config = dict(
    dataset='photos with spoken descriptions (Open Images, Localized Narratives)',
    train_examples=203450,
    embed_dim=256,
    encoder_arch='resnet',
    encoder_stem='deep',
    encoder_widths=[80, 112, 176],
    text_encoder_head_dim=16,
    text_encoder_bias='all',
    learning_rate=0.0019,
    beta1=0.8,
    epochs=9.1,
    lr_schedule='wsd_sqrt',
    decay_fraction=0.2,
    warmup_steps=1440,
)
Rows from block 3 of the text encoder of a small contrastive image-text model, named by matrix and row number. Rows with one number belong to one neuron. Each number is 128 + 24 x the weight over its row's rms, rounded and kept within 0 to 255. All counts start at 0. Numbers have three digits each. After the name is the row's rms in percent of the matrix's.
After each neuron's rows are labels from the 100 texts, of 14848, where the neuron reaches its highest value: "tokens" is the input token at the peak. Only what is clearly more common there than usual is listed. The data: photos with spoken descriptions (Open Images, Localized Narratives). In brackets: how many of the 100, against the usual share in percent.
# fc1: MLP up (text_encoder.blocks.3.mlp.fc1.weight, 1280x320), inputs 0-106
# fc2: MLP down (text_encoder.blocks.3.mlp.fc2.weight, 320x1280, transposed), outputs 0-106

fc1.319 108:034137070099128128128128185128119128128096152057170128128208128128128128128128099128128128167128128128068128128128130128185167128196128128140128107101128128128128091128128128109174128128089128128128128128128128128128128128091128128126174097120128128128128128128128128128128083128128128128128121128128128128214128128128128
fc2.319 110:128128126128128128128128128128128183061128128128128128128128128128128128128128128128128128119128128128128094116180128128174128128128128142183128128128128143128093076118128128107127128128113128148093140128128128123128128128161128128150128128128128128128128128128155128128128158128066128128128136128128128136128128128150128
tokens: "red" (78 vs 0.1)

fc1.670 110:111194109128128128128128144128128104097128128128161128111128128128128150211128128128013123128145128128107071128174128128085128128128128165128128128128128128128128177128128128037118128128128128202140128150090128128128131128128110128128128045098128177128100128128128128128128128098128170128128057128128128128154128128228128
fc2.670 109:128128075128128128128128128128200115128128186128055128128128128120142128128045128128128128140128128128128128128186128128055128128128128216128128128128090102097128128128128128128123038159128147128153128114112143131128128182128128128148128128128091128093128157128128128128128128118020128128162128128074128128128128128175131
tokens: "sitting" (33 vs 0.4); "smiling" (14 vs 0.1); "standing" (14 vs 0.7)

fc1.659 158:116162135128136105128111106128067128111128128102092177128128162128128128128128085128128104128105151089128128130185128128060161128189156170128095128140084101128087158067080145096128104121120100148128128149142112128155164128128128146128128128114128240109128154128099099128128145105128128145128098156128180124128098158168128
fc2.659 154:128133135106195137128128145156128128104100128128174128128139133128128089128090116071097089124080128128138118128143128123073128128182128128128177128128128128128128137128128128128128111180128128172128128128128126150128163128128128167128128103071128128128098136128128128117113134128182121115128128150128167128157149128128128
tokens: "sitting" (23 vs 0.4); "crowd" (17 vs 0); "on" (10 vs 2.5); "their" (8 vs 0.1)

fc1.87 054:116128118095128128133084148129128128150128161128163150128128140128128128128128128128128090128128124128128128128128128149128128142220128099128128128101128059128128131128078112128128128182128128128147192183128128128141128128082128128128128128128128128128100163128094128128128094136128128128160047128128128128128152176128128
fc2.87 052:124128096128128128128128128093127124128128159113149128087149144128079128128128128120145128128128128128145130079154118128128128128128128198128128140102161128128059128094128092071128087128128128128128128119128080128128128192151164128126128121128099128160128128128128090128128172128076128119128128128061128089128128144210128
tokens: "sitting" (71 vs 0.4); "standing" (28 vs 0.7)

fc1.656 226:159150149103128128128131109128144094114190120128174147128128102119101176128144176107133128144142151145128143128091101128149175128128095128128176155128131115136128098105128101117100128128133094144128128140137097116128161128096102129152109116064151113158105128128077099128143128156176128142091128135145100128154157128152128
fc2.656 229:162128138128128087165128128128128156160128128178090128128128128184113129128128085128138127095146103128158131128122128074074128121128188099128128128128115135128073140116162170128111153133128128128124112120128121105172128134171154100145113145170172113066108128132128119128110128051128166095128153141071128099128079102128098
tokens: "," (40 vs 3.8); "and" (17 vs 3.9); "." (17 vs 5.3)

fc1.594 132:035101106128137128081128162128128163094128142128097128128128172128116128128128128128128128083128128128075128128128128128160128128128128076162128079149128128128128128128076128128128128128113128128128183128166128058128155128128128128128128128128128128128117128107102128128176078128060112128139085128128128148128128128128128
fc2.594 147:128157127174091128128147128128128128128124128128128128145128128128172128085128096128128128094161128128128142128128128128128050090128128128128128128128128128139088128128128177128128098196159140128122128128128190128186128128128128128078128128128071221128147128060143158128128082117071112128128128128111174128126081128128138
tokens: "standing" (37 vs 0.7); "smiling" (18 vs 0.1); "men" (11 vs 0.1); "sitting" (9 vs 0.4)

fc1.618 128:027126097213128105128071128128137153128157136140128128128128114128126128178128107128128128128129128128085128128128128128162128128116152128128084108128128097128128128128052128128128145090102127140128167146128128128128128116128128128128175128110128128128128128128128128128163128128068128192128050128128128149128128124141128
fc2.618 146:128128080136082138100125128126128095114128085128128215138128128128128128128099128183124143128181128128116118129128128128128057128128121128145128143128137106128128146128128128116128114128128128128128128110128214070128112098128128128128128143133086128128128118128128138128128090128095128142128109111107128202128128128128182
tokens: "standing" (37 vs 0.7); "smiling" (19 vs 0.1); "sitting" (11 vs 0.4); "are" (7 vs 2.1)

fc1.212 109:128107128128169168128067175128128128128128163104128128128128128128128128128155128128128128181128128128128049128128150188128128170195107128128145128128128128128128128185128128128128128152096128128128178128175128128128128184128128188128128079128128141128128128128128167128137128128128128128128128128128128179183128128169151
fc2.212 118:139128128130128128128128128128115150128187128128176128128128128128128128128128150128128194128128128128128128128128128199128092128128128128128107128128109128166113047128128128128128143103120072128128128128128128128155118128128128128128137109116128133128103128128128151155128163128128128176059128128128125121138128116128127
tokens: "red" (70 vs 0.1); "pink" (18 vs 0)

fc1.406 081:128128109128128097128128128128164128128128147128128117128128128128128128175128128128076128118128128113128148128114128128128128128174128129128128118121128090159163128144114142060096128128128101164139199170128143128128136111105128169128128076098128160128097128128128190128120128116128111128128052128128128090172128156128128
fc2.406 077:128128128128128128127128092128126161136181128128128128128168128128128095108128128176128128128128128192074081128128128193128128128128094128128128128084128128186128128128128128128128145178128172128128190128128128095115069106128128133139128142128091128128128128128151144128128128128128128133128128128128128140128128128128200
tokens: "sitting" (62 vs 0.4); "women" (8 vs 0.1)

fc1.144 144:128169134128159128128128128140128128128128155161188128172128115128128128128128128082128128128128128067128128128099136159127172151128128128128128132169128128127128180128069128105092128190128088175128128128128128128133157122128103128158124112128103128151128128128128128128204128128128128128114091166128128102128128150171075
fc2.144 147:128128128143128128155128128122159128128128208102128128128128128128173128128128128128157133157128128103128128128128143159082171182128159128128128128109082128128159128101128128154080128113107128128128062128128128153128128157128075128165111174128128128128128143182128128128128207119101107128128208129128128128128132128128116
tokens: "people" (51 vs 0.7); "standing" (27 vs 0.7); "sitting" (16 vs 0.4)

fc1.674 103:128140128174128128071128128128128128128128128106128206128128128128128128129128128128123128128128128128128119128128128128074059128128074128128128080128128078128128128137128128051128128128128128128128251206128197128120128128121128128109128068037128097134045102128128128128128128169128128161128056128128128128128151128120128
fc2.674 101:128136220128128128154128128128128128128128128128050128128155128128128205076128128128128128154162141128182128128128128078144138128094128155069128228128130148128128070128128128128128128128128128118128063128128128179128128128128128128128128128128128128163128128128084128128128185128128128128128128128128128128128173186128152
tokens: "and" (16 vs 3.9); "in" (13 vs 4.9); "." (13 vs 5.3)

fc1.286 094:095141096126153128128128128115128106147128110112128128154147170105157156128118128128084128128091120099083085128128113128128128128159141128086143061128153096138128128154082128080128145128128128128188161156128128090128128128120130149128128044075128128105064128088115128131161128140128128128149092128100102155175128128184154
fc2.286 086:128128072128131128177128142128161128128161128081111197204128151087124128083128101128174151163128181128121128128179100128128128138149128162150063128128098128148095128156128128087147128128102115151062164128128128128184132128128128165128128170128077128128128128128128154145116113128128128128115128128128128128128128128168147
tokens: "smiling" (30 vs 0.1); "sitting" (19 vs 0.4); "standing" (17 vs 0.7); "their" (7 vs 0.1)

fc1.210 167:128171128128128128101128128128128128128128128128169128128128128154128128129141176105094128128066168128128128128128128128128128128175128128134128145161128128128128200082083135111083128128128128183117128128127088128095128101089128180190127128128128176128128128156097132128174128128128128131128128128132128092128128169128128
fc2.210 171:128128128128128128128128128142128128160162192128179128096128128128128131096128123087154128158128131128186107141166128150099168185162128157128128128128084128179128122128145128128096128120128101128130128128138128149128128128128087128128128128155176128138128139183128179164128200137105128046103196122128130128128128128128128
tokens: "people" (98 vs 0.7)

fc1.306 104:071136128128157128132128171128128128128128223101158128128161128128128128128128128104101107157149128153128128182128128143133128131141128120128128128128128128128152128158123156109128128137128128128142128143154121128128127128148125138147141104116128128128119128128128128128104128128147084128128128128128128128168128128153128
fc2.306 107:128150128128128128118084140138126156091128128163179128132128169119128127126154187150149163129128128128128126128106128160147128128128084128128128151097135108128128129128112128065128206100128090128121161128127083128128143128128119128128128128128128158128102122128166128128117128151087144126128128128128128135128128140128128
tokens: "red" (52 vs 0.1); "pink" (24 vs 0); "color" (8 vs 0.5)

fc1.560 076:121169128128125128128128128128128128128137128128177128128128128074128122128128128128128128092175128128128128128128094169128128128147128128099128128128074088128151128167106128119107128128128126187155156189113128156118128159065098163128128096040097116128078128110096128128128128128191128128128088128163128128132128128128128
fc2.560 066:128164128128128128128128128128128128125124141128132128128128093128128191128121142128128171182108128171165085148131128155139128135128128128128128141128128126128088100128128094128128085128128128105128096128128134128128166169128125128128128128128123128181128128174128056128128128130162140131077165141134128064128219146128111
tokens: "in" (10 vs 4.9); "," (8 vs 3.8); "and" (8 vs 3.9)

fc1.641 095:128128128128146128128128128128128128196128128128128099165153184128181059128128128128128128128086128100086152128128128128128128128158128128128102128143128095128128128128062128106128158128037128137128179173128128128128128128128149128128128101128128128128128128101128128128128128128128128147209128128128128128146128128128128
fc2.641 089:128128128128128128128128128121200128092128128128128128128140128128128128128128113128168128128128136128128160150128128141155128182128128128163128128084128128128128130128128128065128109140128128173171155128128128125140128128128128128135128128128128128128128128128128128128169128128065107128093128128128128128168128128128128
tokens: "standing" (57 vs 0.7); "sitting" (32 vs 0.4)

fc1.307 134:128128090128151128120114127091128119128152167128169128128128116100128128174128128128108110128117135096134158154128128159128175128128128060089128087128084115128185128122128128067161128128099078128189155161128128100128128128094128116128128082058128128155090128096136151157151139128140128128117092128113132128128135128128128
fc2.307 158:128128182128128128070128128128106156128112093178122128118128085155045128174169188158128128128128170128150158128128128159128128128128128094146128128134128128128128128074157137128137142105128128128128122120098065128136128128128128116128128108128128128128130128180128128141154128128183155128074128152095128128128174128128128
tokens: "we" (36 vs 2.4); "," (20 vs 3.8); "can" (18 vs 3.3); "see" (9 vs 3.4)

fc1.162 083:128128128128158128089128101128128128171162128109128086137128128053109128144108128128128128128128128128128128137179117177128199128197152181063013128128086128128128128128128071046072133128128128128128128241128079136128128128128107128176128128128128128161128170128128128128128128122040139128128128128128130128128128112128128
fc2.162 087:196128177128128128128128128128103128128197128165027128068128105184128154128122081128154128128128128128128128028128129128128128115128128128141128126128128128108128128128195128128088192128128128128096146128128103129128128128128128128128128128128196128128128128153128128128128128092128128128128128128128128069128128128089141
tokens: "there" (30 vs 3.6); "see" (24 vs 3.4)

fc1.650 136:128128128129128128134128092128171128128128128092128215128129128128088128128128123128102114167128128128128128066128060128080128128127128198128169128128128018128128128112128128104128074128128064143128160128128163128153128179128128128165055125108158128128128128128128128128112128097128128128128128128128149128146128128141165
fc2.650 143:128085128143092197109128128077128128128128157125112147090128187128128086127108128128128095128128128151118128131109091099128128133128128118128128128128128117128128172128128128131128128128115128177143128128128128128128101152088167128128128101112128128128128128128128128125128128128128128154176128128128128198168128128148128
tokens: "snow" (68 vs 0)

fc1.424 198:128168128128128119148097128128144128140172140094128176142150155123086154116148128128128128131144156089081128123157128171141119128166128128128086128140105069147152114128128128082128084128072057128123172128124147116134137121128114156128143128111124128148087140115139128149128167106108143155128068128128158172128106128128177
fc2.424 214:128121128128128128171088103183155128128152096128161158163128168105128153075096119146128123141128158128128082128147128151128087104091157200172142110132128107128128124094122128123128160128128128124089179146104162128163150117150111144128128158128128128144128128101142128151128128128143128108156128159128103128094084108128149
tokens: "on" (19 vs 2.5); "food" (13 vs 0.1); "smiling" (7 vs 0.1); "them" (7 vs 0.2)

fc1.78 091:128185094094141128121128174128128128128150128128216128128128128109128128159128128128128128128128128128128128128128128128128174128128128128128128079128129113128221128128128128061128128174110128128128201155128128128096128128062128128128128037077128128128128128128128128128128128128167079128128128174128128128191128128128128
fc2.78 098:145121128128139128122128128174138139128152128128128128144128128128073154128128128139128136165128128128058118107099128205144128178075128128156128128128113146128128128128149128128128128128128128128116197128143099128128128128132079187163128128128128128187128128146128128128128138128128181108124128128128128128128128109204128
tokens: "a" (30 vs 4.6); "we" (14 vs 2.4); "men" (9 vs 0.1); "picture" (9 vs 1)

fc1.23 207:128101128118110121128106117128154128128161104137099128152159128103130146123102174142128095148128128094096156214128101145102149175144114144145128109110135119128171115112098118128155128128056128128182128123128081108109113128128155128161128128128139169128084139164113128150128105146098128165098128128128083128153150128136128
fc2.23 211:099128139180115128128171114128128129128087152098128128128128083128128128131134094128124142176104080128160128118128128113153128128100145128091118128128128156092093128160130128177150128115128152179116076081128128180153128128123128144118128148143099162128149128099128107137131111109128166055095154139141128147128128161159128
tokens: "," (11 vs 3.8); "can" (11 vs 3.3); "are" (9 vs 2.1)

fc1.647 178:079128124172146128128128128128128128128128128128128128128151128100128102181128128128056141128128128172128128098092079128146105099128128115133128094104128104128128128144128128060128100117128128128128148196128126079128128185128128128100062078128128087128038128128128128070089164128127128133146088128128166128128128128157128
fc2.647 204:174188189129140096092128128128128119154128079128090128144090086128128128128194186159128133111176172128165157090128128128139128087107128128128124183155175138128128140128128128128128119128128128128105128110128128128177128106128077128091143128128128128179128084128128139128128128128164128128098099161166186128128133128115178
tokens: "of" (26 vs 1.8); "a" (10 vs 4.6); "and" (8 vs 3.9)

fc1.511 129:142128128128128128128084128128128128128128128128128128188128130128128128128154212114101128128091157128130128128128145128146128128128128122128128128128128128128128153068128128093128128197128090128128128128128094128128173128068128169170128128108128195159128128156128128128205128128128128128128092128146128128128128183191128
fc2.511 138:128128142128128128128128128128153128170185191128128128096140128128128128128159128128128143128128128128128120128168097128128128175128128128067130173128128128128128128116133128128098128122128099098128128128131128155128133128128082128128128128128174128155128146187128128191128199128128128128128128128153141085141143178124128
tokens: "people" (99 vs 0.7)

fc1.747 137:122128137128179180128128167128128128128128130128128128143167128128128128128119075128128138128128128180137128128128128054128128128128189128128128128180143128128128128128128164134128128108128128149128128128128128128128128164128128128111128128128110128128128128128128128128128080057128076128152128182138092158144064128128141
fc2.747 144:128128128128128185128115162128084128128128128128128128128128149128157128128141128128125128125128093128128116218131128128182124220157128165146145128128128128150128128128128138128128125128128132128139128128128093128128128163102128128128168128128128128076128097180128128129124128128072051128128128128128106125128128193205095
tokens: "red" (66 vs 0.1); "color" (8 vs 0.5)

fc1.366 094:128128128128128194140128128128087128128101153128151128128128128128128128128128128078090128182128128128128128128128128128152128128145128128128128128128128128128128142128118128134128128111128138167119123128128128128128128155128128141128168128128128128128128128128128166128128051128128128108128160145128128140198128128179128
fc2.366 096:128128128128128128128128128128128128128128128128128128219128128128128128128128128128128128167128128128128094128128195210128128128128079128128128185118128128128128096128065128128128128128128097128128128144128139128128128128128128128128128177128128128128128167128128128121128128128037128128095088128140128123128128128128184
tokens: "red" (76 vs 0.1)

fc1.552 128:173144128128128128128128128077128128079128128128209128128163128128093128128128128128128128128128128128128128128128128128128128128128137128128128064128128079128128128132128128029128128128128128122128183155128146128128128128128128176128128066114058128128128128128128178128128128128128128138128081128128128128151128128128128
fc2.552 142:128128128128128128161128128128153225104128094128128128128182128128128128128094128128128182111128128128128128128128128128128128128079128128186209128128178128077128128128196128128148107128128128128128128128128128128128128128158128191128128128146128128122128159090084128128128128128113142128128128128128128128111128128128128
tokens: "in" (30 vs 4.9); "the" (23 vs 7.1); "." (12 vs 5.3); "a" (10 vs 4.6)

fc1.314 126:128166128144128144105128128128164128177128172139128128108109143104128128149128164128087082128128128128128128128128128129128128113128128045088093128128128085128128164128128103082128128128128116128128147192115147099100128128118128128113128122081100128128043128093158128089119165128128128142128089128100161120128128128121170
fc2.314 151:186128163128118089089128128100106116148146128168128128128095054162101128174201191146128128128128186108148153128128189117160128142128128128128128146128148128145128128097128128119128128128128128128141116128079064128136155149128074075128128128128164128164128128128128140165130128128161128165128107128128157128128166128128128
tokens: "a" (48 vs 4.6); "we" (16 vs 2.4); "see" (11 vs 3.4); "where" (7 vs 0)

fc1.214 137:129179128140128128128128128128128119128128128128168128128128128128128128159194128128130128145128128128128128129128128128207094128128128128128128128128128128128175128170095128132123128128128128165102128128128128128128128128088069128086128100093128128128138128128128167128199128128184155170128083178128134138128176128140128
fc2.214 138:128128159136128128128128128128167193147129128128128166128128088084128128076128152146128190128128128128128128112128128128128107156033152128128124128128128128128128128146206138145128172128092128091080128128128112087173128128143128128152128149173150059128128134128128128128107128095128128128128128198105128128083128128128128
tokens: "and" (14 vs 3.9); "," (10 vs 3.8); "on" (8 vs 2.5)

fc1.482 116:128128128176128128128128128128128117128152138128128128128128128128128128128128128128128128095128128128128063128128062128128128096174128128032128113128128128128128102075080128098128128128128128147134128128077128128128128209128128128128086128136110128128100128128128128143128162128128132162128079128128128128128128111211128
fc2.482 117:128128128128128097128173132188128166094128156128128128058128136128128128128128128133086166128068128147128128183128128089128128128069128128128128128128128128128128128076128128128209105128128092128128128128167099157122135128128128128159075128122128128128128124128128128128128102128148155128128128098128128128128128128128080
tokens: "," (21 vs 3.8); "and" (11 vs 3.9)

fc1.564 114:098156079152145128115128128093128100128146172128181128128128128067128104168128128128100125128081149084133128128128128128128128128120128078073128128128081132128182128128128128042128128128128105128171166165128140128128128142098128121128128103078128128128071150084128175145145139128143128128128088128111132128128128128118128
fc2.564 149:128128203128128088076128128121128128133130102128128128128081072165090128162177193147128126128128186128139159135128196128168128175078128128128128128128158146128121172066128156128128128128128128128128128118118067128128145126128128091128128113128179128128123128187128128128128145128202140195090128128128152060143128131128128
tokens: "we" (42 vs 2.4); "," (14 vs 3.8); "can" (11 vs 3.3); "see" (9 vs 3.4)

fc1.371 210:049147102115128128104128128156133158136128153103128134101128179083125128132093120163130128128075135128138128165170099135082154128128128131111128128111145089159128128087128128107117073128128113128153147165128109074101114198128128120164116122071128158128071156146100128119128142128087128128108128128083128128122128128128106
fc2.371 220:134128125149113128100128095149102128128128128113158128128090128088142122090145193139101128121119128128154108101128128177166150100128105128128128121105157128128184100133128060128128128172128128128132128128128128128128121128082101128128128128119104122181128152164128132147128143160110128128143135106140128125128157106167132
tokens: "snow" (16 vs 0)

fc1.445 107:128179128128179096128094128128128128128128145128128128193098128128128128128128128128090128128128173128128128128112128214128193128128128128128128128128128058115141169128092116128128128128084093128122128150128113128072166128128095198170128123128128128128128128156083128128203128122128128128128128162128128128186128190187128
fc2.445 129:098128149128128128128128128133172128168128195074128128128141128160171128093124128128128128151128128128128138128155128128128169186128159174072128128134089136128134112128134128128059128119093128133124072128128128128128170128128128128128128128128179128128128128128128128181128204139128128128104128148128128080128139128128128
tokens: "people" (93 vs 0.7)

fc1.510 134:128151128128128128128088128128115128128128128128128128128083128128128128128145128128099128115128128128128128128128149128115177128178128111139128163128128093115128183078091128114082128221128128158128128151124094128128128128128128128189128148128128128128139128161077128128128128128181128128128100157128128128128128141178071
fc2.510 145:128135128128128128128128128120159128151128128128128128128132133128128128128128128088164129159128128128128128122128128128128128188128143170070128128128128128190112128096138117128097128105128103128134128129122142150128128128128095133128128183128179128128128144192128128168128128121128128042094213128128131128128128128128128
tokens: "people" (88 vs 0.7)

fc1.96 074:128128093128128128128128128128128128128169128083128128128163128090128128128128086128128128137128104128122072177174128139100128128128128163086118103162088072128142128128128128094128128180128128128149172200128128104102128139155128128135128128128128128128078128128128166167128128126128116154143106128108108146105083128128128
fc2.96 068:128128128128128101128128178156128157128156151128127128128128128127128128128184090128104164128128128128128144128109156128161128135066128108128128128152128122128128128128128128128128188128176128110128165128166119128179128116213128128128128141128180114128128128128128122138144128174128128128101128128128166128093141074053128
tokens: "on" (24 vs 2.5); "smiling" (18 vs 0.1)

fc1.476 125:128128128137128220128151087128128109128128128128128170128128150101128128128128128120110108128169160128137128128128128196077128092128065128142128128128128043146128128128127128100093090141128128152128128190128144114128090128130128128128128051128165128178033130128128128128128128128128133151128071128128179128128128101128128
fc2.476 129:138156128128128128128162128128150128128128128128128160128128128128133192058128128128137128209128128128128158128128128128128108128128078132128128128128128132128113128108128128128128128106128128128128128128084128128114128116128087128128147149148103128160182128128128128128128128128128097146128128128128128166128128215146161
tokens: "snow" (23 vs 0); "and" (12 vs 3.9)

fc1.393 159:033124175174128123128128128128100128086128114128128128128128142111128128178128128176109128128128128128128128128094128128152128127128128128128128104128183128128128128128128128032144128128128128155114203128101128055131128128128128128077111110129127128128115128128128128128165128107128128175128081136079157155128128128153128
fc2.393 192:128128143151128128155128154128128124128128128112128128128099094149128128128128129128138128153192142128165128090177128075128052128115139128128128186128128128128128128128128128158128096163128166128128102076081133128128128128128128048128128152151122141128150083128128128128096151104129072128128128138114128156089085128128128
tokens: "standing" (26 vs 0.7); "sitting" (21 vs 0.4); "smiling" (18 vs 0.1); "men" (12 vs 0.1)

fc1.360 143:128128150128128185128128128128128128100143122128128128128111101128128128149128128128091128128181128128137128128189128128128128128128128128128181128071128094133128128160128128092128128153146128168128168128128192128128128128128128160128089075099060128150139159083128106128128128154128128210128105095135128128128160128128128
fc2.360 162:128128073128128128128128109128186128170131183089128128128128161128128128128128128143128195158105190132128128128165087128141128145128158152128122128128128128128143128120174128091128067128128128149128128128128128139183128140128128128173101128128128128128091128128128128195152179111098128084056106128128128096128128128128128
tokens: "." (21 vs 5.3); "and" (12 vs 3.9); "in" (12 vs 4.9)

fc1.638 074:065128128128128156128094168128128128139128128101128108128164128103177138128128128128096128128128128128128113128128128128119128118128148128128128128128128123112157128128128128126128097128128128156151192146155159128128162163159111109128128095119128128128119128107128128128128128128128072128128113165108128128150128128128144
fc2.638 061:152128128076128128129128183182149157128128116162174104114188128128097115186150128135128128172081096157128128128081128128128128128118128128188128128128138128128147128128128128128128131128128135128148128128183075128128128150143128128162128128128128128128128128155128128128128128148140128169128150128128076089128128128128078
tokens: "red" (54 vs 0.1); "pink" (12 vs 0); "color" (11 vs 0.5)

fc1.352 146:069173128128176128128100128128133128128128128128172110122165092128128128128128128102099128171128128128128128165128128128128128128128144128128152128128128122128196128128128128128128090128128128128128128128147128128128128128128128128148128128128128128138128052140128128128128142127128128119145128192128128128146120190128128
fc2.352 146:128156128089083128128128128128128135128128128128128153203116128128128128128128128149128134162128190063128152117152128115079087144128128174128070128128065128128128153108128216128107128095122091132128129096128128128173128128128128128133128124128128205128128128128142128128128139061128139128086128128126187128128128172128128
tokens: "red" (22 vs 0.1); "pink" (19 vs 0); "girl" (18 vs 0); "woman" (14 vs 0.3)

fc1.673 182:078142128128128141128139128142128128084128128128103213094195161137128128103128084165089096128128128104128102147175063100081128128128128160121170128121154035128128128128128128128107128129128056125116128128128121128128128128147128128161128128128128167128083128128128128137096128108128128175126128144128134128147135128168128
fc2.673 195:084096128173128208128128117129140128128128112100128077128149181096128087099115077128128128128128070176128128070128128127128128128103104151128128128124128128085128128145128128152183128128170173155095101128128201128128113105142128128128128137128105130147128156060148098086098128149128128128161119098128128128099128128128189
tokens: "snow" (57 vs 0); "and" (11 vs 3.9)

fc1.712 097:065128128128155128128128128128128128128179160128128144156197128096128128149128128128100128128128128128087128128094128128088145128128128080128128128128128128128128109201128128061128128128128113183128189128128128128128128128128128128133128057100128152128031128093128202128128128128128128176166080128128121128128128128128128
fc2.712 087:137169128128128088128158115129189128128154113128114128128114128099070181128128169212128128153128206128128128070144128135128128128128128121128128128128152128128128128132220128128128128128128123128128128128106128128128128128173088128128109142128087128185128125128151128137128132128119128193094076128128128159128132128128222
tokens: "smiling" (23 vs 0.1); "and" (12 vs 3.9); "sitting" (10 vs 0.4); "flowers" (7 vs 0.1)

fc1.154 167:128159128128128079081080128128107128128128128155128128181094128128128128128128186106128128123128175075115128128128143189128170128202128115128091128145128098128128159055086128124082128175128080163120128128128102128128170116059088128128128128128114182128128128170080128128200128128128141128116109148128155128171128128170128
fc2.154 158:121128128160116128162135128128155128128182128086128133079137128128128128087112128081162128140128106128128128128175128158076128190128155128128128190108128128128128128106128112157083128104101103128128052128139128142128128128128128114128113128127128128128129128183110128167080128146128128128128128128128128128128128128128128
tokens: "people" (95 vs 0.7)

fc1.164 105:090128121128128128128128140128128061157128134128128128128128135128128128145128103178128108128134128122128094160146124128080128128128147128103128113128133125138128120143128128128085128128108128123161155137128128128128158181128128113128128107128120192128094128077128179096128128114128128166128090128097128128130117128128128
fc2.164 097:152128128128091128087113128155192103128168157128170128117101095128128128128128138128114128129215142128130128128128128128086079125128145155128201128128103128128100183128128128179128087153128087127119128128128188128174128128128128083144152128128196128126128128145150193128128131107128128128128128128136128094105081062096098
tokens: "on" (23 vs 2.5); "and" (9 vs 3.9); "table" (8 vs 0.5)

fc1.351 096:084124128122128128128128128128128084128179128123136128132156193097128128202128128128128128128104128128100128156141128145085122128117128142128128128124128087128128128128069128128128128145128128128128128169178128048128128128129128077172128058090117175128047128128128128128128075128073128209128073167128128128154127128128133
fc2.351 093:128128128128128128128112128179128126128128128128128207128173125088141128089100128165128178128128128140101128129170106134128068128128128219176210136172128128128128128128128128080128128128128128128091128144089159128187128176165128156128131137130128128159085127128128162166128128128128128123076096171128128119128102128128128
tokens: "smiling" (23 vs 0.1); "standing" (20 vs 0.7); "sitting" (19 vs 0.4); "men" (8 vs 0.1)

fc1.743 123:075128128128128128128128128123128131128118128128128109145128128066063128207128128147128139128160128128129128135085128128120078081128075128128128128128128124128124128128141128075128128137128128128128128128099128097128087128098128128128075030083128126128053128100128111128128128128128128177128128128128128128128128128128128
fc2.743 125:128178128128128128128128142128152128128128094128128128128128094128128128128180130191128128113237128138128128120135128122128050110128128128128128193128128128128128101128128128128128079128128128128128097128128128128128128105179128095053128147128128139128134101075112128128120128149128122128083111128128128128116128111127128
tokens: "of" (22 vs 1.8); "." (14 vs 5.3); "in" (10 vs 4.9); "with" (7 vs 0.5)

fc1.225 171:064128128128205128128128142164090111103082128128128128128128100128128100181136128128088126128074128128150142152073128128128194146137096128128128148128198128128128128128128128128128128147165128149128128128128128143072128168054128123128128078080128128128128124128094128070128111128128128128167166128141125128129128142170128
fc2.225 172:128128128128128128095128093128128128143128128066128098128128149073128127128128128128128106155072128128128128128128128148128181128128075110085093131079128128132138124169109057184145128097128128128124117128128128128067128128064128113128128128074128128128128147140128070088108150128128128128128164128155128158128168176132144
tokens: "of" (14 vs 1.8); "poster" (11 vs 0); "in" (10 vs 4.9); "on" (8 vs 2.5)

fc1.435 220:128149101119108108135128122147171128128152177128128135152179152128112117128129128128128099166137145101104147159128070155128128130139128128128066090109122097148163160128137155100128128114088085147152140128169127136128109117128128143128138074113128142128072139128138139144150128128064155128120085111129152130212128119120172
fc2.435 220:182128113123109128128144128128106086159128121168128110128128130148128072151083128128146128107168128177128145128110128128128128107129128128151132128128119128156128170061128159116128150128160121102174128128128128156128128081128139128080128128128130105106141101146128157128128128128169128119165101108105120084145128115080117
tokens: "." (15 vs 5.3); "table" (15 vs 0.5); "," (8 vs 3.8)

fc1.517 090:128128098128147128128128128128128082128128126128128114128128128097128120174128128128108128128128128128102128171128128128128150128156128128128128086128128083128176128128084123097128128164081128136158162128128171103078128128100132128128128058081095128128094128101128128111128128128128128128128128149128133128157128128141128
fc2.517 070:077128128177149128128153117183128174143128126128128128128164169128128082128128128128128128128128118148106148128128081128128128128157128128128128128097128128128128138082128087128188128128128128172128128128080154128128128128117081161128126128128128128184128128128128128128128128185084128087128128096160128128128128128128153
tokens: "standing" (23 vs 0.7); "smiling" (23 vs 0.1); "sitting" (12 vs 0.4); "men" (7 vs 0.1)

fc1.681 111:080128128125128101128094128126128128128128128128128128091128128097128128128128191127072128112128127072128128128128119128101128125159139118111128128154128087115128209128058096091109096208128134143148161128128128128128128128111128128128108128128116128163128153128091128128128128128128138107197128128128128162128128128128128
fc2.681 102:128161128075128128128128144128162046128128128128128128128128128128128128128128128084128128146128205128110128128128128128128187128128128128128128128128128042128128128128187128128128137128128113128128215128120128149107195128128128128128128087075136128128128150168128128128128128110128170128128128128128192128212128128128128
tokens: "there" (25 vs 3.6); "can" (20 vs 3.3); "see" (20 vs 3.4); "smiling" (9 vs 0.1)

fc1.492 212:109128128162097144128135098080120128166162128128128128128106138049169128128106103158128128123113068126145095108147084128130179112166128154057094128126128128120128128128108076107098128154128128128128128159094132101105132153096128128128083128128074155162128128104128128149183128132087128160182117128128128128121128128177130
fc2.492 210:128133128128128128128128156150155159128155118128085149083144128139123165125128128128128128128128128128128128128093128128128128152061128128128128128135188093135169103107163128134128128120135077070128128128176128109128123128149128128128128128128197096128097128128128107109094166115128128128070127128133128128131163128082128
tokens: "there" (11 vs 3.6); "see" (9 vs 3.4)

fc1.535 091:087149128128154175128128128128128128128155128128128128128128128091128128138128105128098077128128128128128128128113095128140128127146116128087128098128128081143210128205128128128128128133128128155128166172128138090128128128087146128128128057074094128128056128088128128128128101128128128128149111128128128128128098128128188
fc2.535 079:102128178172128128164128128128104128128128138118128128145128073128128128148128061128116203122162157128128128128128128128128082128139124177160128128128128128165128069128128128128072103128128144144128152119128128128163167128081063118128128128106115163191128128162128151128128128128057128159128102128128093128128128128128062
tokens: "standing" (22 vs 0.7); "smiling" (19 vs 0.1); "sitting" (18 vs 0.4); "men" (12 vs 0.1)